A small image deblurring model, trained from scratch: batches of 128, 24.3 epochs.
Rows from block 6, named by matrix and row number. Rows with one number belong to one channel. Each number is 128 + 32 x the weight over its row's rms, rounded and kept within 0 to 255. All counts start at 0. After the name is the row's rms in percent of the matrix's.
# convs0: first 3x3 conv (model.blocks.6.convs.0.weight, 96x96x3x3), inputs 0-11, a 3x3 kernel for each
# convs1: second 3x3 conv (model.blocks.6.convs.1.weight, 96x96x3x3, transposed), outputs 0-11, a 3x3 kernel for each
convs0.6 095 [124  92 110 119 122 109 193 150 111 137 126  98  99 139 121 128 134 139 134 219 175 125  74 108  99 116 119 128  80  56 155 132 136 143 126 121 140  94 138 134 110 105  84 122 142 144 146 125 127 168 103  94 106 121 112 193 103 108 106 175 170 102  99 116 151 111 155 146 122 137 140 167 139 124 173 127 103 122 145 145 115 112 133 126 114 172 185 141 129 144 127 166 192 232  77 243 188 128 123 131 119 168 135 158 132  87 219 160]
convs0.7 088 [130  91 148 156  71 135 117 119 131   0 104 101 103 119 147  53 147 145  52 169 121 121 113 165  80 111 154 117 144 125 114  97 149  96 124 150 146 135 111 168 103  68 127 145 105 172  82 153 158  74  72 163  89  93 153 115 107 165  93  81 128 159 101  95 137  88 141 117 110 147 126 122 119 107  82 138 111 136 132 114 118 139 107 146 116 119 117 147 102  82 125 131 155  49 195  38 134  98 190 131 119 107 131  77 198 168 112 148]
convs0.8 128 [136 131 124 106 135  92 144 112 149 119  78 190 167 102 169  84 138 153  48 142 178  77 146 157 136 114 116 156  96 148 125 123 139 127 121 110 182 150  91 174 122  82  94 186 127 186 123 114 171 105 106 137 114 137 110 150  80 108 112 117 146  82 145  98 118 159 113 132 127 155 136 115 109 157 137  98 167 137 104 150 132 165  82 111 210  63 149 126  87 130  95 196 127  99 187  98 141 138 122 151 133 112 146 111 144 154 157 114]
convs0.9 081 [138 181 116 111 172 143 150 132 139 155 195  94 121 103 168  66 163 173 117  85 121 127 104 189 169 132 173 133 165 134 133 114 159  81 146 169 141 134  81 139 168 142  98 165  87 157 193  94 150 124  81 129 170  98 221  88 171  67 142 120 159 116 138 145 155 112 155 146 139  92 132 118 102 134 165 108 140 145 125 132 102 191 132 172 143 114 109 157  95 137 118 121 113 187 135 120 139 145 180 123 177  66  96 157 136 121 146 157]
convs0.10 088 [196 177 115 120  86 125 134 147 100 153 147 199 140 131  95 105 103 147 124 131 165  89 102  83 179 132 148 162  92 173  60 136  94 124 129 127 105 240 112 184 125  71 101 191 144 147  44  95 170 180 160  94  50 103 170  90 135 155  86 160 172  85 128 148 130 138 134 135 116 132 110 146 136  92 146 149 180 139 110 170 137 185  78  94 197  58 166  95 187 127 151 150 119 115 124 144  86 139 139 136 132  83 127 145  97  83 158 107]
convs0.11 103 [112 148 118 133  95 156 103 117 167 126 115 133 110  97 109 163  96 121 161 172 106  94 157 154 113 119 116 107  98 135 139 141 165 160 131  86 116 133 161 157 143 100 132 117 111 188 133  81 152  93  70 134 136 177 119 119 156 122  19 197 161 109 137 123 152 118 152  98  84 129  98 127 122 124 105 121 106 209 125 148 154 122 106 126 221  98 156 152 139  69 129 127 120 115 127  84 148 118 130  99 137 161 115  97 173 148 101 113]
convs0.12 093 [ 92  75 123 127  93 116  99 115 111 153  66 148 121  60  81 123 104 116  70 136 156  48 137 200 108 130  92  89  72 137  87 155 140 130 168 155 135 133 102 176 114 113 155 161 134 134 106 137 116  77 140 146 132 141 165 139 149 153 217 167 153 153 155  81 138 123  16 169 127 127  97  75  89 174  90 110 112 138 127 110 143 152 163 136 137 143 182 159 128 129 139 125 145 127 181 178 149  89 103 188  87 122 145 184 135 100 172 136]
convs0.13 087 [165  77 117 141 127 111 134 118 119 145 132 170 100 125 107 128  89 151 100 119 185 123  76 166  80 105 167  72 142 138  76 102 127 108  70  85 159  37 162 111 167 116  94  89  95  90 133 104 103 110 103 151 118 156  54 131 108 125 138  82 136 147 151 101 139 129 110 137 118 123 115 145 111 127 115 103 167 129 160 146 125 107 150 109  84  66  84 116  97 148 119  69 107  93 188 165 128 157 120  99 204 133 159 137 150  97 113 114]
convs0.14 113 [136 112 100 149 154 154 128 127 158 135  96 114 147  98 132 149  91 141 140 123 125  92 117 131 111 139 136 148 104 152  78  30 141 133 119 172  84 164 131 147 175 110 116 174 110 120 134 120  97 115 121 123 139 135 139 164 124 133   4 170 151 120 231 142 158 111 155 195 144  52 106 142 122  93 116 167 196 114  90 119 121 148 129 107 142 161 135 117 125 138 183 156 194 101  60 158 184 100 202  90 135 149 149 156 117 149 137 103]
convs0.15 086 [113 162 135 150 114 112 166 142 146 148 107 112 108 139 120 168 127 112 118  94 131 161 105 149 105 144 111 168 193 143  71  46 186  93 113 123  80 109 119 133 137 169  98 100  95 124  84 146 140  47 109 117 152 119 119  62  68 122  79  94 145 123 122 141 152 141 134  75 166 140 165  99 119 104  98 140 152 145 157  70 121 123 100 103 137 130 146 142 130 127 163 140 134  93 212 217 155 114 117 134 111 125 115 125 119 106 101 103]
convs0.16 090 [100 115 151 120 240 101 141 139 187 145 149 133 128 117 141 162 102 141 110 123 126 115 166 118 116  99 114 173 164 163  75  86 183  97 170 115 150 161 123 137 158 180 189 137 159 166  98 180  43 150 160 156 145 118 129  80  94  90 116 128 110  87 146 128  93 146 120  79 149 160 125 124 186 146 115 147 171  98 215 174  76 142 138 113 161   0 170 148 127 129 159 149 115 144 157 136 137 145 124  84 110 141 113 155  44 176 117 117]
convs0.17 109 [166 187 158 171  95 187 122 115 112 148 111 176 126 132 129 149 130 136 136 102 101 109  15 223 174 162 121 162 175 200  52 102 156 119 147 187  88 100 137  77 220 131  85 136 116 130 138 180 162  46 128 120  96 143 137 119 120 153 180  45 154  97 149 111  89  97 152 111 134 109 124  86  98 119 148 121 129 155 110 138 109 111 145 136 105 153 151  81 167 123 149 165 134 146 152 159 115 139 135  99  97 143  97 122 173  98 127 136]
convs0.18 112 [117 115 100 148 155 104 131 153  79 135 139 147  58 165 124  59  90 146 125  95  87 151  93 116  75  72  36  72 118 103 116 142 117 167 152 179 115  58 103  67 118 109  84 128 117 132  97  80 116 103  90 120  65  71 142 163  97 139 198 160 147 157  77  50 152  93 136 154 113 121 122  79 118 100 102 107 107 102 140 188 138  94 129 140 115 143 161  90 125 105  69 121 106 142 170 172  84 161 144 103 135 122 123 127 159 158 155 157]
convs0.19 090 [171 136 153 119 100 181 155 119 149 124 129  81 122 172 118 128 122 136 123 162 108 203 121 110 103 112  86 118  58 115 139 188  87 135  90 108 152 104 122 111 137 119 166 121  65 138 102 158 125 122  54  84 120  99  85  75 105 115 157 140 107 106  96  98  98 117 177 172 156 139 180 100 115 118  87 135 104 101 149 178 129 145 195 145  81  91  77 112 170 125 139 153 127 172 172 102 124 161 122 138 106 126 127  94 131 137 164 139]
convs0.20 102 [137 118  95 121 110 127 178 187 155 116  87 191 119 143  90 132 147 139 102 184 106 161 107 154 111 104 118 146  97 174 146 149 126 107 148 147 128 158 146 108  87 116  93 139 143 166 155 179  88  55  61 148 107 121 157  77 160 117  94 139 132 159 152 126  75 131 187 178 162 123 118 118 133  92 137  91 131 149 109 145 114  87  83 105  89 143 157 181 196 218  93 109  82 129 209 168 144  58 129 107 145  69 170 184 180 137 159  91]
convs0.21 110 [111  77 144  81 180 139 116  66 108 114  78 122 154 180 113 129 100 107 155 170 146 128 104 126 109  84  88 109  12 117 107 191  93 127 163 132  84 157 125  76  74 113 146 216  80 156 176 123 100  54  95 202 245 149 112 107 108 149 162 130 157  53 150  82  83  98 133 128  94 116 134 137 136 127 138  52 103  98 182 183 142 149 113 142  95 171 121 122  88 129 105  73 162 118 166 169 125  86 113 155 165 154  88 140  67 124 134 126]
convs0.22 098 [139 134 193 126 126 102  99 143 127 165 111 119 139  80  70 113 149 122  78 124 126  56 105 212 148  95  76 167 137 157 117 162 151 168 100 162 106 124 129 178  94 114  97 111 139  98 159  99 203 138 183 124 108 136 133 173 119 123 167 152 122 157 110 101 182  87 103 150 123 127 131 107 195 102 114  95  93 176 142 139 184 136 114 103 111 128  89 116 172 161 143 170  82 147 114 176  94 158 107  87 108 150 190  53 137 141 109 137]
convs0.23 099 [136 115 141 115 163 110 126 102 133 144  50 138 129 114 167 106 115 154  77 108 113 137 153  43 135 118  77 166 135 125 159  60 120 163 160 111 117 177  52  90  68 182 152 126 137 180 136 158 173  82 188 123  96 140 117 155 128 127  68 159  58 164 171 156 107 150  74 144 112 116 128 115 136  93 136  31 175 161  92 116 109 124 143 120 140 159  77 112 139 199 163 147  40 169 152 193 138 126 158 121 123 166 119 127 139 111 121  79]
convs0.24 078 [ 77 176 171 167 100 113  85 127 119 141 214 143 101 156 122 175  86 144  99 115  89 168 183 143 116 116 147 143 114 153 174 163 129 106 195 112 123  57 148 193  81 117 157 136  97 108  84  92 123  91 101 152 155 103 166 131 122 109 120 123 199 105 135 155 137  89  88 122 187 142 124 111 123  93  95  92 138 133 149 140 152 158 159 132 124 157 165 184 106 127 109 158  62 188 157 142  68  50 170  83  99 109 107 130 116 102 136  98]
convs0.25 092 [144 162 101 174  97 129 185 127 147 150 165 155 135  85 153  90 181 150 150 114  83 155 175 110 147 109 149 153 159  90 144 156 152 158 164  65 145 114 126 147  58 104 108 128  84 136  97 137 158 129 118 111 122 175 112  89  89 136  41 160  92  94 139 151 102 143 130 151 163 148  97 138 117 124 161 128 107  86 136 132 113 137 126  96 144  77 130 152 121 101 103 177 161 156 107 128 156 108 137 143 126 136 144 131  57  91 118 176]
convs0.26 093 [128 110 119 141 147 165 131 136 150 127 193  79 168 131 160  91  91 131 198 161 135  69   5  88 120 175 155 164 145 174  84 165 151 107  84 138 138 133 117  93 139 111 129  62  97 114 100 122 133 167 138 135 118 148  95 168  79 167 121 218 160 162 131 112 144 103  97 118 110 148 101 145 164 131 144  54  84  87 203 169 174 103 111 137 126 125 104 100 144 131 125 167 123 201   9  60 164 184 152  95  97 139 176 202 154 122  95 144]
convs0.27 080 [152 133 139 153 144  96 114 171 149 132 109 126 168 108 166 113 216  82 104 181 121 151 167 101 134  79 114 116 181 129 159 255 131 113 153 103 131  74 188  95 175 100 129  96 117 173 132 157 145 134 150 146  89 147 143 143 144 151   2 202 127 148 145 172 110 133 160 121  92 125 127 112 133 126 178 110 122 129 120 152 108 127 170  98 133  58 138 155 149 109 125  91 184 113 123  99 162 172 125 107 123 140 109  92 147 105 151 153]
convs0.28 163 [153 152 135 167 120 104 146 136 114 126  97  76 117  67 159 126 132 134 150 144 170 134  95 126 138 123 132 132 133 144 172 152 164  96 118 128  78 172 129 138 220 140 101 115 122 175 188 120 137 129  87 129 127 122 148 112 143 134 121 155 151 157 147 155 102 148 129  55  83 152 128 159 124 117 132 159 196 183  90 128 112 121 168 162 117 161 144 119 117 157 122  95 133 110 151 173 179 130  79 147 137 121 149 125 110 133 143 134]
convs0.29 086 [157 112 108 195 111 107 136 125 122 141 185  97 138 141 122 131 141 119  99  63 101 162 128 118 145 124 117 177 151 142 126  79 154 135 150 126  90  98 149 116 169 132 138  99  88 103 122 119 112 123 124 137 152 115 182 168 108 119 145 134  37 154 146 154 116 151 105  73 123 146 133 110 108 117 121 148 192  79 130 191 145 159 141 187 134 117 101  98  87 109 125  75 192 123  91  86 170 104  85 158 144 123 136 106 111 126  81 142]
convs0.30 093 [137 179 144  59  84 102 153 113 106 142  81 169 139 122 119 137  44 153 181 141 155  50  86  99  49 160 129 172 177 164 149  85 124 108 159  56  50 153 158 160 143 112 139  98 127  77  67 113 118  76 168 146  98 164 177 156 163 124 143 144 134  73 125 123  87  89 101 149 130 123 133  84  78  86 106 177 162 136 145 124  87  99  95 149 151 152 110 137 104  93 122 151 124  51 130 102 141 143 115 144 132 153 135 115 158 144 110 139]
convs0.31 097 [146 128  45 160 123 153  90  80  46 111 148 130  79 163 139 119 143  41 167  88 120  61 100 110 153 102 152  81 171 156 101 116 122 177 134 160 127 200 139 187  98  95 199  95 182  71 131 152 170 106 103  84  89 143 170 119 125 130 159 132 112 101 104 129 117 170 121 151 123 115 105 100 122 197 146 140 170 143 125 116 134 148 164 130 135 113 147 133 141 105 142 120 157 138 177 150 145 174 138 146 158 143  64 128  98 180 129 109]
convs0.32 098 [142 131 200 108 107 180  95 124 150 141 181 139 140 141  89 159  71 177  98 134  59  76 119 127  90 123  71 119 146 124 102 212 112 135 146  57  49 126 127 187  70  68 162 170  46 110 193  97 123 182  72 107 180  81 156 152 162 129 101 149 155 111 198 138 102 164 108 182 125 147 138 139 132 179  63 161 125 118 130 135 103 134 142 146 154  98 113 150  95 117 128  89 138 154 195  95 173 138  98 147 181  68 127 138 143 150 176 141]
convs0.33 079 [164 164 116 150 184 139  87 150  76 124 196 124 107  50 122 106 155 106 168  70 127 118 183  84  97 121 118  82 157 133 122 105 115 160 158 153  77 148 153 134 138 154 165 139 141  78  78 156 128 121  77 117 119 143 167 155 198  78  83 113 130 167 118 139 114 127 144 100 139 168 147 104 155 139 147 101 105  69 113 125 133 135 154 142 109 106  91 133 200  88  99  90 154 164 126 109 164 140 160 139 147 178 118 105 156 115 136 108]
convs0.34 090 [ 81 163 160  81 139 190 106 137 133 106 119 149 175 127  92  95 122 113  89 132 107  79 135 139  59 113  95  89 124 132 137 153 128  64 113 127 117 135 102 160  80 133 112 117  96 140 164 122 217 121 124 130 116 100 108  93 159  95 209 117 165 185 174  91  76 118  87  76 142 144  91  84 157 134 179  88 137 145  82 126 134 131 158  91  98 136 162 114 115  99 190  89  64  77 117 140 140 139 205 113 138 120 197  82  86 137 109 111]
convs0.35 092 [128 133 124 141 168 106 146 137  99 129  83 125 106 120  66 112 116 135 124 128 171 165 198 117 139 111 131 100 161 124 140  51  31 137 157  84 124 211 139 116 114 103  96 174 105 121  70 106 117 156 165  96 108 116 138  88  53  39 136 158  93  95 140 130 101 110 174  90  97 130  71  99 156 186 100 156 102 116 125 120 132 131 114  74 140 117 119 132 131  88 145 123 193  97 114 101 132 178 134 101 117  61  92 145 166 131 114 153]
convs0.36 100 [122 165 107 100 139  95 106  76 105 108 175 100 135 143 134 120 120 141 113 100 111 204 157 118 161 144  97 128 147 136 157  91 172 113 255 125 153 159 107 109 110 127 155 152 187 138 138 129   0 128 156 109 229 148 171 108  95 140  89 110  97  48 128 111 127 113 133 154 169 149 196 119 172 142 149  78 141  91  93 133  61  84  78 146 140 197 151 111 122 137 138 165 149 120 133 101 127 194 219 100 127 139 195 175 182 127 119 198]
convs0.37 099 [159 125 138 142 158  86 118 132 128 143 105  85  93 179 150 148 186 184 116 139 155 223 112  56  77 169 187 136  96 135 158 130 140 118 104 137  94 121 105  96 167 164 136 202 162 135 106 118  77 107 104 130  94 147 121 120 113  95 130 150 174 141 168 118 123 118 161 110 190 147 115 134 131 111 160 157 139  59 103  90 104 111 159 111 115 167  82 140  86 130 144 148 127  83 122 202 196 128 159 120 135 175 129  65  96 114 130 111]
convs1.6 089 [196 138 114 176 147 168 164 122 118  93 110  80 121 126 122  77 114 116 123 106 116 125 121 157 134  96 147 108 143 107  78  70  85 140 131  81  86  67  70 123  54  88 105 108  71 161 125 191 127  79 142 106 130 119 142 137 144 155 229 151 158 223 160  51  56 120 121  63 114  79 122 117 111 163 153 152 145 161 126  80 143 151 136 122 114  96 117 167 141 107  87  59  39  80  13  27 118  63  90 113  67 144  63 137  98 123 123 117]
convs1.7 095 [116 128 121 145 149  43 135 137 120 157  96 131 134 108  72  87 169 106 119 129 174 157 142   0 125 108  61 114 125 130  91 126 125  85 142 136 101 138  95 164 109 185 105 116 126 182 127  82 153 139 140 110 157  58 136 122 115  68 138 142 142 159 119 149  94 141 159  91 134 171  92 163 194 148  90 119 151 134 151 147 140 111 170 107  97 164 129 101 114 146  51 122 242 118  96 195 114 105 174 146  75 137  89 139  72 107 166 123]
convs1.8 083 [236 201 174 150 170 146 136 138 164 143 143 145 140 123 127 136 163 121 164 162 176 131 155 202 146 107 193 161 126 131 151 178 187 154 153 128 131  93 121 137 117  93  99 127 100 114 102 119 153  94  96 101 122  79 134 182 118 177 232 121 136 212  69 181 109 167 167 165 162 148 169 176  91 134  94 152 131 134 138 111 179 120 147 114 213  85 130 139 114 114 155 145  86 162 157  97 142 158  94 132 189 127  88 127 109  64 176 120]
convs1.9 097 [101  89 125  84  95  92 159  49 104 112  99 125  93 100 111 153  89 150 106 145 107  83 143  57 129 128  86 112 163 171 144 171  94 113 149  73 150 152 179 129  92 169  92  95 145 156 128 133 176 123 187 146  91 160 139 168 111 128  78 113 140 145  99 164 188 133 140 133 114 139  99 106 116  96 100 128 137 148  71 116 176 170 132  84 110 164 130  99 148 136 100 126 122 173 138 102 131 140 140  85  93 163  68  95 156 138 103 120]
convs1.10 103 [120 138 127  95 168  84  86  95  75 110 149 130 134  90 126 105 135 137 144 138 109 128 145  91 116 110  82 119 150 160 106 106 127  66 130 144 123  94 100  99 103 117 131  95 137 182 183 132  95 133 162 148 197 166 143 152 135 103  61 177 127 121 194 124 123 129 125 135  93 124 143 120 108  79 116  99  92 110 108 134 105 121 155 143  96 163 128 132 179 109 114 106 115 117 111 164 102 110 165 171 136 162 142  77  97 182 176 119]
convs1.11 109 [171  91 139 129  46  93 117  56 111 153 128 137 156 157 165 174 141 148 162 164 181 116 168 186 136 135 149 135 139 148 133 172 135  75 123 112 160 135 180 146 139 136 168 209 190 166 133 128 145 151  97 120 104 109 100 114 106 142  73 116 133 156 132  83  85  33  81  96  34  98  71  47 149 192 190 190 142 197 156 170 172 121  78 112 101 107 134 121  97 110  81  48  39  87  95  50 104  66  74 130 123  78 110 111 112 110 106 113]
convs1.12 106 [104 114  94  67 122 105 137 158 150 128 109 129 120  68 106  86 123 111 105 190 121 198 119 100 155 153 103 133 146 122  81 147  63 105  89 133 114  72  98  97 105 140 140 113 114 139 128 142  76 160 137  97  73  85 161 197 139 165 157 120 119 199 119 159 173 115 135 131 185 116 133 145 162 123 155  92 163 157 191 112 151 161 151  87  92 122 107 101 121 104 126 129 159 122 157 116 135 107 138 162 174 110 119 236  89 121 136 139]
convs1.13 085 [148 129  99 166  98 142 157 205 111 130 144 136 120 131 113 114 129 123  97 144 144  80 138 129 125  99 190 150 131 128 119 137 152 122 102 128 119 136  38 126  95 109 130 138 114 135 136 107 127 123 131 102 190 105 134 170 120 102 244 115 106 123 129 156 187 100 117  55 144 143 136 180 194  97 155 112 121 163 120 130 139  97 154 143  75 144 113 104  88 176 183 149 154 168 159 149 147 160 139 134  53 141 124 147 120 158  40 140]
convs1.14 081 [117 118  91 157 109  97 143 133 105 125 108 161 133 134 116 165 152 151 109 124 173 201 120 138 144 151 131 138 142 137 163  73 138 118 198 154 143 172 169 142 152 188 104 100 115 126 110 110 118 179 101 117 102 120 165 143 125 128  57  69 112 177 142  88  97 160 159 181 107  79 151 117 147  92 147 155 123 147 113 143 143 159  96 140  89 147 138 138  86 140 155 115 139 136 163 127 155 139 166 165 133 151 115 129  96 151 145 179]
convs1.15 080 [143 131 111 167 145 174  94 137 134  93  99  92  81 159 147 101  83 155 147 141 110 122  93 138 134 141 124 132 136 153 155 108 114 168 136 139 129 129  93  73 128  48 121 165 112 141 100 139 140 124 145 122  79 141 153 136 134 170 255 190 203 129 196 129  77 147  74 179 141 106 149 137 103 211 112 138 124  89 144  99 109 135 124 189 131  80  73 112 178 101 120 169 138 105  57 195 167 109 110 211 172 101 162 169 144 128 191 106]
convs1.16 096 [170 120 116 144  57 111 157 161 155  84  95 103  91  98  88 111 106 149  80 186 174 132 142 109 142 145 135 105 140 106  89 156 126 114 120  30 129 116 151 155 132 138 149 141 119 133 140  84 109 107 129 143 190 106 124  81 205 155 100 103 126 112 177 126 116 127 180 207 139 144 161 132 189  82  59 150 136 161 128  90 154 160 132 105 111 152 141 114 111 133 150 144 153 133 168 155 151 155 157  93 136 172 108  24 180 127 151  61]
convs1.17 098 [135 124  99  66 159 132 100 133 101 102 156  79 103 104 108  83 126  84 119 116 132  55 155  99 133 119 129 122 122 147  95  97 173  89 108 121 141 129 146  88  93 152 134 112 139 166 115 171 126 191 105  74 117 145 151  70 122 125 117 127 168 163 135  95  86 159 110 136 107 109 124 123 142  91 157 113 138  91 136 130 112 130 164 114 162  77 161 103 119 136 103 123  86 137 156 153 109 114 132 130 132 112 122 118 159 132 146 145]
convs1.18 060 [134 122 128 104 119 151 147 140 112 104 135 148  95  92 150 180  58 150 146 153 112 133  67 165 161 123 164 146 155 117 129 146 140 160 146 156 117 115 175 148 189 146 104 129 144 157 150 140 142 137 162 118 125 128 108 131 158 118 161 180 112 103 122 107  79  85  92  70  44 149 129  80  79  96 145 177  78 184 160 112 163 126  91 109  94  92 112  97  73 103  67  93  80  77  70  89  69  81  74 129 121 156 105 127 176 144 141 134]
convs1.19 098 [145 120  83  66 144  73  76  80  83 158 145 121  94 121 133 138 112 125 175 192 126  92 102  82 163 101 125 147 139 126 129  91 148 138 152 167 170 140 158 132 157 132  76  99 111  99 131 220 167 150 106  62 221 149  91 110 108 109  77 107 155 107 117  96 106  96 112 117 119 149 134 218  73  36 108 139  88 125 172 138 160 110 115 149  90 177 155 171 133 105 103 116 143 153 131  89 159 132 155 134 108 131  88 144 131 168 161 143]
convs1.20 114 [102  70 123  79 128 164 127 103 105 150 160 128 148 161 167 154 119  98 191 142 156 128 132 124 110 165 148  91 154 134 114 111 137 130 212 126 138 154 146 151 100 112 121 168 165  99 101 131  95 184 105 139 144 143 144 134 137  49 145  99  95  92 110  77 100 118  90  83 130 150 145  57 137 197 112 120 173 100 122 177 181 116  95 106  87 111 164 128 152 104 101  65  82 152 122 121 149 116 129 179  87 147  81 139 132  80 139 101]
convs1.21 095 [156 166 120 133  90 102 117 153 163 103 155 105 161  88  87 115 184 100 123  81 131 145 178  97 134 149 146 117 112 139 118  77 143 158 130 126 158 136  90 108 136 123  98  26 139 168  85  98 123  94 149 162 135 125 127 158 127 161 156 161 106  69  32 138 167 174 153 133 156 148 166 187 123  77 123  86 117 174 107 115 127 151 151 143 174 139 136 108 155  95 176 173 165 103 121 169 120 130 139 138 176 122 135 152 154 128 154 183]
convs1.22 088 [144 159 123 115 137 147  48 109 112  97 110 148 251 132  72  82 124 127 100 183 132 105  96 154 192  86 143 112 113 114  73 124 159 134  96 134 140 149 140  82  81  89 110 152 139 129 119 169  54  91  90  34 123 173  92 100 112 154 159 128 113 150 121 154 144 187 175 157 147 146 160 150  96  80 131  73 119 147 145 105  64  88 113 134 120 124 123 138 150 156 150 138 122 139 145 130 134 144 145 138 136 139 155 161 193 112 145 157]
convs1.23 081 [105 138  84  80 133 140  98 167 171  68 155 127 163 137 138 137 149 141 125 171  85 181 153 133 217 203 182 113 128 100  99 207 116 133  91 119 142 123 148 103 109  72 132  91  97 127 117 114  74 120 140  81 112  91 143 209 150 142 112 185  85 106 112 135 123 149 196 151 161 136 151 194 155 178 186  77 115 186  96 148 144  83 128 139 198 163 126 130 118 164 131 161 180 155  79 123 128 108 105 154 127 154 172 190 134 152 109 143]
convs1.24 101 [123 110  77 131 137  86  91 163 195 135 118 155 117 168 114 169 145 178  81  65 146 211 109 123 116 121 138 129 102 102 110  97 145 139  80 129 115 142 137 100  79 110 196 134  93 106 106 157 127 122 133 145 119  92  98 136 145 133 111 152 122 130 174 158  90 131 131 121 161 190 153 133 133 116  65 143 123 112 169 161  81 153 181 121  64  58 167 138  96 170 113 153 225 148  94  44  94 110 107 120 132 139 138 119 198 124  75 153]
convs1.25 088 [133 148 114 113 162 136 146 131 129 101 114 141 122 139 131 149 158 149 117 112  81 183 153 100 146 113 128  93 140  53  50 134 104 139 136 127 158 149 141 161 104 158 109 186 122  98  91 146  98 137 102 121 132 111 147  92 161  89 121 138 146 174 121 172 145 176 166 149 180 190 175 147 132 131 126 170 117 129  85 103 133 144 162 137 118 120 115 125 102 133 145  43 144 122 111 103  98  70 180  45 146 147 163  86 167 161 121 165]
convs1.26 104 [115  96  97 211 170 111 118 128 154 156 151 160 176 133 100 159  82 145  56 133 103 162 130  98 109 120 102 123 131 128 114 181 153 102 127 116 137 104  99  91 115 169 130 138 130 135 103 101 127 118 115  97 112  76 147 170 132 179 164 142 117 184 148 183 196 134 176 159 192 146 121 121 125 193 129  99  77 135 103  96 108 153 118 126 131 165 145  93 103 170 175 162 111 125  93  83 160 119 131 103 188 132 151 154 153 125 103 118]
convs1.27 107 [117 123 141 152 167 120  98 130 109 134 109 130 133 121 137 173 123 148 127 116 131 168 109 159 196 152 164 116  90 117 135 113  79  99  78 113 144 169 130 138 124 173 131 112 166 124 138  67  65  87 120 123  86  77  98  73 106 103  95 118  91 135  96 148 177 167 136 177 146 132 121 118 180  98 140 136  71 165  89 134 146 135 119 127 145 163 115 176 142 144 180 150 135 163 190 172  99 143 156 102 158 100 131 200 111 128 126 168]
convs1.28 053 [126 114 121 111 109  98  94 124 129 119 139 137 127 146 135 167 125 119 138 146 132  93 127 108 135 117  94 146 151 124 126 160 125 121 122 138 175 118 108 130 164 139 109 130 167 121 118 146 106 116 130  93 104  93 159 116 150 125 170 105 160 111 141 170 245 127 202 204 165 145 159 151 132 120 168 118 126 109 123 117 118 119 103 111 124  95  65 126 113  89  76  70  92 108  91  33  77 100  76 112 125 120 140 150 175 113 110 107]
convs1.29 097 [148 134 103 127  93  92 104 126 111 141  84 135 125 134  99 123 114 124  99 114 117 150 110 103 164 146 132 103 141 156  98 156 113  93 104 108 128 127 105  83 128 139 133  81  99 117 157 114 132 169 162  97 130 141 201 135 151 161 145 132 178 177 107  85 135  88 140 119 109  90  91 108  86  73 147 121 124 143  99 120  94 152 129 173 161 160 106 106 151 174 143 213 106 107 197 187 136 126 146 186 140 101 129 181 122 116 144 145]
convs1.30 089 [142  85 106 186 175 167 162  91 133 119 146 130  91 159 114  52 167 114 166  93 135 161 179 136 149  97 120 161  60 131 121 172 146 104 132  92 132 112 110 111  61  84 127 119  76  95 129 133  82 170 122 176 147 189 154 197 108 148 204 120  86  81 103 162  69 112 126  68 118 158 141 126 136 156  99 157 112 102 197 150 137 152 162 154  89 123  96 120 178 170  75  94 131  82 139 151 125 107 158 169 120 142  67 139 147 107 100 151]
convs1.31 084 [175 171  95 147 112 157 140 107 145 137 152 161 131 140 132 104 134 129  94 239 117 176 114 191 128 154  74 106 147 125  94 180 150 107  75 198 151 100 152 132 183 158 133 101 189  96 173 147 150 107 141 146 127 174 155 136 150 137  88 153  99 186 114 132 113 153 135  93 119 134 113 140  82 125 147  85 163 129 140 130 126 152 161 145 127 157 135  77 121 179 139  95 154  77  85 150 103 117 138 148 243 103 138  99 125 124  49 140]
convs1.32 087 [ 86 103 239 110 119 149 112 115 108 109 130 114 128 134 137 106  59 117 145 136 222  86  77 155 108 134 147 112 158 199 142 117 177 121 157  74 144 153  76 251 220  98  91  97 106 164 105 200 165 174  88 146 108 223 102 160 127  75 141 133 119  68 131 123 107 101 125 108 110 126 158  60 129 141 108 116 133  93 116 115 154 110 113 172 105 187 155 156 126 120 133 157 111 148 133 125 143 134 159 133 116  94  93 116 165 146 151  78]
convs1.33 083 [103 131 124 152  89  99 148 129 120 150  74 185 121 219 134 122 121 120 130 170 148 203 144 158 135 140 112 102 168 123 127 118 129 145 125 142 130 110 133  94 137  94  94  81 138 138  88 129 146 122 124 109 115 136 150 182 169 198 124 146 159 169 146 172  95 141 138  59  94 109  76 131 153 111 128 137  96  91  98 172 113 148 135 125 154 151 147 110 132 164 157 100 112  93 118  64  91  94 101  81 164 127 140 158 112 136 122 131]
convs1.34 081 [100 119 115  94 138 176 126 125 132 100  86 164 137 156 136  59 116 156 146  82 180 156 162 156 101  97 142  92 111 125 136 144 143 160 136 156 120 159  99 125 161 149 149 164 130 138 134 113  79 129  61 114  97 152  79  80 140 134  99  95  98 125 127 161 131 115 128 171 187 110 164 112 135  81 186 115 185 158 109 102 113 102 121 163 136 121 176 137 134 138 111 109 149 100  82 110 126 108 105 131 136 178 180 142 139 173 194 129]
convs1.35 102 [132 170 108  59 108 119  82  80 141 155 121 105 191 119 137 138 172 131 130 136 111 102 143  97  75 150 100 150 118 112  56 180 159 181  86 136 129 141 136 174 172 127 144 142 148 122 148 130 125 120  80 150 138 118 101 109 132 106 132 108  67  75 140  69  72 114 117 117 135 137 139 138 131 144 148 108 121 132 172 134 106 134 150 122 128 153 164 148  82 131  97 101 157 137 166 157 172 132 105 140 124  82 135 130  92 146  88  91]
convs1.36 094 [ 54 102 167 132 110 195  86  90 128 121 110 214  84 150 142 111 145 123 164 103 127 117 130 128 104 171  99 189 126  98 124 147  57 148 102 132 126 108 109 152 151 156 119 116 123 148 127 119 173 143 181 121  79 103 158 171 139 142 168 113 118 149 138 132  74 146 109  98 131  70  73 158 127 162 144 132 152 135  77 146 103 153 182 162 157  72  80 129 141 155 119 142  95 154 136  63 184 103 137  68 173  92  67  71 105 103 141 140]
convs1.37 114 [106 135 155 174 134 118 107 117 130 123 125 115 116 126 118 117 145 133 109  87 174 136 177 102  57  88 119   6 162  83 233  93 116 134  86 114 121 122 185 144 107 161 120 144 114  74 136 129 135 161 114 117 110 135 160 130  54 104 118 171 198 116  98 137 119  88 123 121 105 129 110 124 169 161  93  99  94 166 179 141 119  81  92 180 141 123  98 181 121 160 132 164 145 102 113 157 156 114 105 186 131 122 128 178 156  99  30 151]